{
  "encoder_mlp_ratio": 2,
  "encoder_inner_norm": false,
  "decoder_fused_qkv": true,
  "decoder_tie_embeddings": false,
  "max_precond_dim": 512,
  "grad_clip": 3.0,
  "final_lr_fraction": 0
}
Rows from block 4 of the image encoder of a small image captioner, named by matrix and row number. Rows with one number belong to one neuron. Each number is 500 + 50 x the weight over its row's rms, rounded and kept within 0 to 999. All counts start at 0. Numbers have three digits each. After the name is the row's rms in percent of the matrix's.
After each neuron's rows are labels from the 100 images, of 14976, where the neuron reaches its largest size: "responds to" is what is common among them; "patch colour" is the nearest of a few named colours to the mean colour under the peak. Only what is clearly more common there than usual is listed. The data: photos with spoken descriptions (Open Images, Localized Narratives). In brackets: how many of the 100, against the usual share in percent.
# gate: MLP gate (encoder.blocks.4.mlp.gate.weight, 512x256), inputs 172-255
# fc1: MLP up (encoder.blocks.4.mlp.fc1.weight, 512x256), inputs 172-255
# fc2: MLP down (encoder.blocks.4.mlp.fc2.weight, 256x512, transposed), outputs 172-255

gate.451 112:476502529471515555553566467513476414487607488533541509447502496522472514414407525549471480511608543476494458509472488550471589516450462511520454584473447508468552439480509538536526526499521414509491620510427478555500560508480439474572539556501530516470
fc1.451 112:482532457458459480433518509496401505445577502525523493467486561523457536580373475485509431521499525564448507510516423523462645502591460556521432597505473508469416498418465463572469498561477413456525512466500541624472478571517429555587535482428521498453
fc2.451 122:528530412549438626430555481488624500435422521509516500479478534477385461548513508499451573474531528453540445488530475638507507562486535449543494432490517426459460507506497507578535528591443489487546447614474507490482516576530518434454566354532533520611
responds to: text has "woman" (34 vs 9.4); text has "wearing" (32 vs 12.2); text has "persons" (26 vs 9.3)
patch colour: brown (67 vs 31.6)

gate.281 068:527578530483439531465537521514503550419463502535537456530572544548454503592503453610576453446457417452524483484503474483496545549604575513497577512445608485570517554505483504454506540448543537384546518388519341505433595510490546522557529441563518482501
fc1.281 063:513495480567466530554487567571504486462565527512414521488506472500536500550405436508462480531535579517354485429450497518541570471508535471456437492463476531428491523490594466390568506491431577487614488475539433545439534502526484471471527465536453551384
fc2.281 057:506532520537506624466494461518565415541543621557448508535439510525477445505579499470441367526409540514447500561488421534446537438604559507497371487478588553545517510424496456406486559576480462534465470495577495496461451509582541480517537472547573470372
responds to: text has "woman" (26 vs 9.4)
patch colour: pink (28 vs 9.3)

gate.462 080:547533504618496448467553540384499480471559476458463543550449552505461540481560449557485469527512548455490486541528518537436461557554541553537537551467487532503551450456455440515537538491485528447573548487520384501486541495501507452510559481485431537485
fc1.462 081:467545516490488602538541490497479511525496368445518447505492528494455447491454474516495504601500551517476422616494444455592494422541465532500501467557469505508413489504574458474527497487498498497521467475401521608564518431599449493478409548483453517430
fc2.462 083:468499492441425558382586420484528483552553532536473462528492524474519518436471501549547534486484440434546490439443575510493573571466481470537519565430514414499501526437501482501398587508636455507462433455473531473536565462569520509470541526570531543564
responds to: text has "woman" (28 vs 9.4)
patch colour: brown (61 vs 31.6)

gate.12 075:442574501606479557395558449524616584380546441521482479475477441535544473471498417434504514460602448530468476438507506464505498491459541475470491563573538429562482492424437530464481512511503548434476492489579501582441610464367478492618507472482542540423
fc1.12 069:503409525486495549625455558524406390485458532528521424493534454455537498482486509619453451573564552527523499492557457480445462516483544482504520493514433499448531500561455437476503518409576530618574486445371488453435536442582432520485521530434470512498
fc2.12 061:455510523489469521515376475457448507454505520465471446460568585442478450509589561477468476507560590512418573433566577536425494433533450457585503550532499504609488420513547527527540546491524496483562455443512516511489438414548525527511578541493488521515
responds to: text has "sky" (63 vs 25.1)
patch colour: pink (25 vs 9.3)

gate.303 125:463511433440535522511504638471496483511475422424529447552471511441489500356545418569562532414492532492494417479438524528511519517536503603501538487525471447623558554307443471536606410547556396430514497543438533509558501490500436525559489502473526510490
fc1.303 137:453490543496496519518520451574516519481548536519506548494549526500524488540594507504477386554493434494414527533529457453596521651475585499529527456494500489468451461553541583579388539505570559551493481446559486460412428552502559482450523501486565501454
fc2.303 141:452560447469418475489577411541469407465561451495527547452524506475470439534623525524435507534559539460506483490441494426531488533499468517465471448435380520426416517570473492534498546530475576510589481480525491509482577418531531560544529498579555510572
responds to: text has "sky" (69 vs 25.1); text has "trees" (58 vs 27.8)
patch colour: grey (60 vs 35.1)

gate.234 125:463433500472473613469536516530497522532474540384466526513525523516539438488493575409611515448471406617502466447500467488531577569487516474447458456456457507523404492453492500550515490552555529473550542563560484411605475437483407561398514534544490531571
fc1.234 129:511463398444451539454450496521477544482498488418543444564564477562576435527495545453557466492486484555513478466533511482386597416487475479548476418467516491515456496477492494492556563588479529454549520460535502440639423377534454546500482545488491504538
fc2.234 130:442487563487503473550421574485516509528507553429471492575524554519501541501516476470480507543475549471404502579462515557465499523511488470540497470511616562453479496583549476560536447580505436490531491456542518474543402511484617560625518441613556616501
responds to: text has "sky" (66 vs 25.1); text has "buildings" (50 vs 11.2); text has "building" (39 vs 8.4); text has "road" (37 vs 8.1)
patch colour: grey (75 vs 35.1)

gate.362 113:501515513433538573530472544534477482556423571589485554500501402498495547511513475547531567510477504497363475380446561584521511534512599485580415524599449455536506469563527552489459457531618503497465606465514492542466533517542444502532489529303539541520
fc1.362 131:484512493468508530599505583488436496509457526604483496527482447456457548551503455540543585492491468486299489419458546599523489465488491425525464472602501527526542439567423599448461547544552452524431601486484516549463512547437487532537468561324515554558
fc2.362 124:512519520544557555454504566461435554459551544526440497625568500474447526432520518553415444488479623536454417516519485514506449551545491477567536503476515589512565433489498489453481482569456525469469566585463495504481463546495490561393573506575539460517
responds to: text has "sky" (72 vs 25.1); text has "water" (40 vs 8.2)
patch colour: brown (62 vs 31.6)

gate.160 117:434392529458416490503480484427488481476512538538515447456438430523539484556533518492560506533556407480489475427407486566425462478403560521552500578600484471464512619592484521446494596522465466513481440504527492509494521510480498461474473495443537545505
fc1.160 140:478439577527458491490461508480523545491465576538509476451399518494581470525473454544484466544569445564439458537407550561481501457400452440521520467551524478500445533519533474443455542566537509498546511419573449479517433513547509457511632400383496533538
fc2.160 125:478500561470531560450453518505555506511531545512457510470335474482449572484413562538424461469461573444525497559543519515460524525563477400540590569450493519476524558498493462467516469455475521486435518525545409483526550463483541452648514497422523573500
responds to: text has "sky" (92 vs 25.1); text has "trees" (68 vs 27.8); text has "water" (41 vs 8.2); text has "clouds" (25 vs 4.4)
patch colour: pink (33 vs 9.3)